config = dict(
    train_examples=42238,
    widths=[64, 128, 256],
    residual_init='zero_last',
)
Rows from block 5 of a small image classifier, named by matrix and row number. Rows with one number within an expert belong to one neuron, the router's apart. Each number is 500 + 50 x the weight over its row's rms, rounded and kept within 0 to 999. All counts start at 0. Numbers have three digits each.
Before each expert's rows are labels from the 100 images, of 14848, where the router gives the expert most weight on average: "strongest on" is what is common among them; "colour at peak" is the nearest of a few named colours to the mean colour under the peak. Only what is clearly more common there than usual is listed. The data: capsule endoscopy frames (Kvasir-Capsule).
# router: router (model.blocks.5.mlp.router.weight, 16x128, trained with AdamW), inputs 64-127
# up: expert up (model.blocks.5.mlp.up, 16x256x128), inputs 64-127
# down: expert down (model.blocks.5.mlp.down, 16x128x256, transposed), outputs 64-127

# expert 4
strongest on: finding: angiectasia
colour at peak: orange
router.4:533491434519553554492527544540467430390469517585583476539540502492459616572473484491521475470513539472502518493463497602482458396490525532533505566494504475543499430404428569444526425559459443
up.0:503457580522504504570548607501447424541548510511390484534509563591497496515488460435504515515478540488568481494445496497466456557524491458488525495578525428592460432450689528541516487501397524
down.0:479543515506561370589503531440545592553491519567434490478524506498418431453596478477440493421439563510514397517543457402541490493453516475460535538463565418606558546587500476468468511509505494
up.1:374408534437400545534536501495547561554526441515518594560499493588517507483467415435570400446533474521599501507493613455547479522426544413519532548462460569533526673572522473496559453572486569
down.1:475451482569453503473468510553468458504473503501549484518520385529517490462418526415481458463516494506468434560487501529462485506539483576502568409387555514515549518474397544562488518566433578
up.2:508539498517566498557492525501507520490508546529429496558378494562505539470453554488540519484507375482641564517449479542544467465455516413384439477471551584565441512514432513516433563517507481
down.2:508518533502503519566425477559520582533503581525499530509452476496477487550453596440526500557504553495500483455525580488490530501512495440410465468541553506450469429534581441515497584505488438
up.3:546466400507435524575491478503510416480506522360461576518444431463542439437453383462452556566519515520523510492604432398474562433453484529514473471538505478577474565524525556511529569534524536
down.3:435408632513574512524499557554496466522488541496488453419477581493500430532431543389452479521450555446578522521501400539472576381529415468472529510518487545515484480513468477542517498540616425
up.4:457506535503506451490577498498524582494410509512517491510481429482495436500618401570479537509425480535531513562566521496514443541460458469465568481450494516587389493586629484521409579493484483
down.4:461521550580574532493455559431566455475546479502450492452401518514439566516515482551518637501498496445529580523438517470497491505522434501521528513547665428525534487530512506588525519434424502
up.5:501479545523495443477522441471552503544578494614510504455522541506557479502543380535499416501519435521501522398491519523500668511540434550491486530491538633411470418491484432447488533471520462
down.5:418543504485512440436532468520469531449515417504517485536554396552651509543558503561552533507488385487536551509577470485512488524518469485515526501506536572453516595536565476595508494354510522
up.6:519441539454492436552548429505469508552503508553558569558444555464462395540461480495544442469533484536514422581605572504512413546592559415493453503524549421476430594450512504469466508437588526
down.6:517525534449453525507504451529519508579481436509507424521463472524503455514552435538514561564488516494529588621518498587498498440500614494538512386547555417473457481523421564494539612437514589
up.7:455528536485546523504485515472559509481484530535479461459448512500506535574541444548472512576459580486512607495498562494496516499518499464537532357537488496529535452425540554625404419461536563
down.7:490483439505471464502547535488549504489496522558554521450461573545451566545452560551529532458507513499534549558592466520610493478460413406490471540587497506450490479540543489539537480536545462
up.8:420509499533398477568532396497517557494449450463442501496450584480571553481428498508530421487542508525585452491495617498546494559497565413491400557467473474428455578477439582499572538487505486
down.8:467495480508433518468428560527579474501459479495571566392553426548522503506506398514486447513653563460504509502485514524465483469548518443503506491547488545512447424568481586470478552512540496
up.9:577573469513477499405513462521461426543515506517577545595543542547456518441483630449514526519528492440433506442399541479475456525493541418585531467483443546538500510449548459484502507495539578
down.9:491447458599475559554511535527382513475481560511500549413566524443499534517426480438429435531509588569543465557480507475472435479452554466547552536502589355501506546412503501500479487514503495
up.10:568515457537521605505501534545535423450506495409427532467514433464501405507450430394467525543461506530539495530580422428509586526374469468517503482563523453457475633504485519509547486492539505
down.10:446484578527486500439542525486532455444453430495471456545479495538618482503435380410416507432528484493517519501543513602467549469521391442479551465528497444546528405440511551478482518544564550
up.11:408461534536475383438558528537511470516525520427461517530611475450425537391501502529477558435528498598524517427557541447493560459502522521521422568499529567402384543489452440422528503580489451
down.11:587529443575571567572493470467451504521435414559459613512474413486535467474456535553436491437490516483456512468507519524502510484526486570475435541545503450474535561490468450523584556567534497
up.12:434415553521529398485506486475539489607508506451538494523596556541391520485540495611499587524494520540498560458529554443464469490546537511555588475518525576510410432473482473550492434431481528
down.12:487512501445494594623446481463483592490457522389526491550549468497516456488528560513476475559552466505412506524499423476538540546510565537562474405396555498557487527440459456466509421469583579
up.13:525495456479508550506463517464526456574500508493498582534508520485464531522531487392525456476572501533546442483602570512459459457458315453531478509512445451532482553516515632630483567475555490
down.13:515516571555505447553459503466615581459603509420475483471460524506566577505481435495568502442490420547468506480496453529433506475496551415327489443557467542551514453471434518527456516521529565

# expert 13
strongest on: finding: ileocecal valve; finding: reduced mucosal view
colour at peak: black
router.13:532515574479547455560446521541461485517502548498474493536530445532560560457488359453461500481450509567493500507581562433539555582468480437541541514434424519477548595531541466446488690525522603
up.0:458494431478446468496498558419518423513497556573520506478355451526431497495439509551461563482476549518527464520503535608484625524521501458476466487578531444464447502531461519518494434499564496
down.0:479472633553462501453498419530416489491523523461571595468512467498503561504429504550463528588444410542521484661399465463466575547514493465549452484509435507478548523465461413507437485569569466
up.1:603532414439532487487426551474554506519488467499563485412420575447573527608460536551466479502446444385498463480497454550493489491457537507496512547508439546512447424499480436539490463495501505
down.1:409465485535425513583427475512501465587532510528488508584537487468507534547484474530446447516489490475484520592533462509608434535532530548500512427596449421395537490629419525475484382549451501
up.2:478504467449555596470560536483481583486548558506504459571479479483457521594403535514629438507582528512539560426463497498470503474532559507534562540516487542455620482451425408478476499470436470
down.2:484526462448556599412469531526553587518508518472564468555434462512593582509438432531539590469524460419512622521443458447531452519455445529493566524446492428569458490503558471410553496495494474
up.3:493466519575492482541530420523471530497483551507494485452401498541471411442547521529497513495536523500436533392444497512463439554418542580580517511383485633511513532531484480605573521409454453
down.3:484444509442504459575548424467458498464456462594413520593554514502504497492416490535492526489497504529421486532563420535429544498441494483522608427415524552551437527502552538529510545513465498
up.4:604437500478408429520505526596599518516430520546518506405489540473444513480491503444486491389590543480440550562499503452446489492424446467517455528476475494474477491476503516573436527515450483
down.4:466482478394513489432475576525561561482511413532540547502568554568464409517513493434513515550476501546476539447508409567458452500483499501573573559486649557471489402502496491493442443490502451
up.5:522443516596446431574490532486520441496557529467530520550470521544421441520476460532465568572594454565481434581382518575580500466520529528487524562451390566561516429539529472528481459521521501
down.5:498405440500505510559489457567494520576650524395462391466468445496500447527608441559489603535527466619571462540514460456478541576485509516540540528545580505443518433561462473402474535447547561
up.6:514455524485512470516495479426482515523517515486433438529574507495447516557628490537517493564454507540547660504410539462450532555466503437434520431586523520593508564388582504504446419554524547
down.6:581505509517480473508518495466484471510557538539473496530554409518487537588449597535527400475494496449485577454520492497494440574503545506500463501470458508481526573566462466486422470530580421
up.7:448519495493491502428619467482519444453512453492592470539525499448490447485416461525440543601486515513356416572542530501457495490465533496484415475496480605537520555435534420493539442407459458
down.7:483520526509514614495532605492504517536432472490515455485507440396511514516461573486476487497603543455485453499459573587460505515436485563484532536427546526469436505512434516649452454484546540
up.8:516510540495532557439534524468572557475518560484494420498477437394514554449540616492554494465520533465518511484497397472468569455403490504426508556516482593478518490475446498564553458515492453
down.8:605495553518407486519447593469537496509528466572456587478573517550455488559536574515409457557498522457487552535503492491456462529491586497534507478428527552550535518569511513499582528447513478
up.9:427554576636430507485445492577548457531454527467565603457398573473482453481527519500565487526484459486540488454541494482519494522573547613445579504399493520507452492483496479501500443369487522
down.9:455512466470387597507455526500550465483621522588483544646541549520364419450549470469391591464472450471467538494486435428450541529460496517531512486520509518483510409448504480496516487632474558
up.10:520554464661413651455582463516528438499493468473510534512487550484459417555500481500531519538539531542515479564458555489512507452599415433488560463468418509484475432501456527564448399577542443
down.10:556568474418620456528542515449496489442622519484515385486444534452492527510491485506465450469458461510505385508425574470570550485462418508501545529494465511540517585515451508526528525369485476
up.11:377482470468448509482431537515574500415479514516496615543467564465498427462472578623456461399481535485440498507465422531485461463500511576397490499488478424436566517459453525501585468498460599
down.11:493573500560575549519544423582457470426494553418532539502478541533491496548422400445487472590462461494477395550551459565369514433452541521537478527540467515456440466468528481516545554422488472
up.12:463475557536475534496493544460494450490562456505507507496511494443520440581500463500511474413425565388480570491517496535467481511482376535508528461425434525638538373499529513464559522495473547
down.12:482507519456583517494524526460518562544514460556448540540472530580359532565464559400473510439482524612425465486456497450537498481450487443465444481512545438557429462567455506557568494463504514
up.13:507515423456544580460473600467484450518570530492473503617489491571449375603515492494435534401579509479613478575568497481571508418514449501469581471476440593461489436556431430598530427507491490
down.13:476522602439501511520555540545503549428556417447452474540442492518550571527531483457411513514369443491513459527465491592491506460512497552499586437401479423572491546439440477537426455387556395

# expert 5
strongest on: finding: pylorus
colour at peak: grey
router.5:488496450521457589463491460498464485517425563513486537486566525466609478519537461595558429516459460495501518465591524552510496582501477513508583478496580567468456597451479427507453483528534404
up.0:491516463545592420525420508536398495571513550464538465503525434487419588588489418488541521472552548635570506498485458522536429480493496472469514466481393485532455380456565544589553553494459487
down.0:513611530448503522495598417501479599439428488481465498442516487489511516456519552486470580527605487454451574529519435524556521504511537497568463442600466490543452475592472425490507552596565510
up.1:518506528450573417543561492571562512517491453451543531569511447471417470428546485443531491489498444525515482544526492491449416531521511464487433490593581602425568414527458459530364453381500510
down.1:414532441443556494605495509483493516393471449527437503570388458521546536437524495510615515487412426555578473503503527572637476479427566514528438542418565480489526509478561514571521536455474464
up.2:495508465561496531445560520464434544570486514500562579508548464500480527534427465435404497512498571510510515454422533439530524534425516436484465580546540461476450421456421543469494529408458512
down.2:475504464494470500556519484526465546456526547453490440477434567443518394532456527637492562504491405581517534513480512492545468462460615423509518474532455416473482511517540502526523535504542512
up.3:550577440535448562571554553459512559485383490494469498534538455481541466486434520535470450534497343566470498511538561562491385352574505492524464448464480539524449455470519517425602536567510398
down.3:438437403497431590534565467517502515464484427487539511465473473550379464555509467493610469531541391426571515498432554515499455460508505494483453475494505512597580569448549496530449549500513506
up.4:471501561496469473463507569557465557493506441487532572373451508553395444497430454491516591452525490553484507490504526542533442501423472404536451561615528508523577505486437483443554500463526499
down.4:468485485444491486505398508479560504540490515451552501622507550570557554557448398572588633542494525590483414478433588474505516364424484534475432477505475505462459498531490444470379523451497552
up.5:400466528527546457523590539489482537448483507536527507539527526507571465460455455503376566528540519499500499498478510537402453490526494435503418546559568507595571502438550488515457410470566492
down.5:497527465530527559528529514447494418545545455471532525437541491534498484491453444514513590549531537478471518641410476487506469460517538487501440458498463477400409496446531407454437575529525528
up.6:529380448515472555432417469500546493447560405603502504504424562596565527492542461457509518467501478460530547475437462521516468429554458548516451539520489436512494518515473472496576460517525518
down.6:489525424642620395438519418481539490470565569559441507513540497524545552542458537525416523548608496426553465556446446514535534515449569549389626554493523484497510591489456545591451447445512444
up.7:413439523513486473598494575531566534402467491494476456471463510572408443458626423563556512460577505418508488475417486512493454460565491541527496506540506445478448551597469585520488495510529435
down.7:498445470493540585552511471397473535480474555594562535391464412457437516449533529466473435485509607447490551506460458498503518461556529493577476490573530534529615557507503478549589476529427364
up.8:447480487465559437473429535525624457495504482501444434512491414422471499484518469438495396584563545530433597519427471447510416400520516544515503449553416465478569521525481522555516558558549521
down.8:450557400431411518559508529498511494517485457385371541501559496451552513480429530510486482495428544553452539385543477486539523432634613485517472558477505511492605470457501547546526500489402534
up.9:499423555432418471517587464531555527462552424478494479520483479524492464502470461597530571456490519491334464494461580556527548527479531510523452509491461509506486469472396518516486538583474457
down.9:493473468433462539558527480579499450485458540508527474492453434507437614418421519580429586532509522538506549511528505516552471491494514521558539434551455488536528453508554508521499520390447494
up.10:452463472407570461589475522455531489409532404477496480535454517529555514395590511565472508466530535518463567459528485522496599471530464535458479490539490545447378600555581449543487467584430525
down.10:525531433503493518472478428460617536543378450518520446504497513396456529554507435482507474562504518528548518491469473546549539502450477521460508523480574426501475476520462519511562497609354618
up.11:534499485509424428477598451522486588489444548522422417466422427529385515498494463512426567478481466529463522516443475453494449480555565590621460383445471463536473485476481457525568497499597562
down.11:437475535434520546407494418440457435552576493534562489501534523527512541461566508523495513487546532473497434451389486499546554520488519505599499499454559466510548558548543478459435636512484550
up.12:485501505541481517552593534551480496439540516437504516482507404448512575479471502597491507559428504444461421439470564471548465388552546439437464465387522484562516403467553439445507522483482521
down.12:473515518476479526484515519515491464488561580496545502513471457511517499432416595609436530510517448505489499438387512478486498488523619445518474581595468485456533495456543412549518486577551423
up.13:428522517469449465447492601487585564550429498550530607390539462501471475501393546533478518460492508496453476479374580488533543541516521395494445500523500422569530352487548510497468505500471542
down.13:382491463484406543502445504537519515483517487456512513490487496519485495393499504483600570617391517517487416543446458579510522513525459516515504444520561511456444543521456455515549511553439511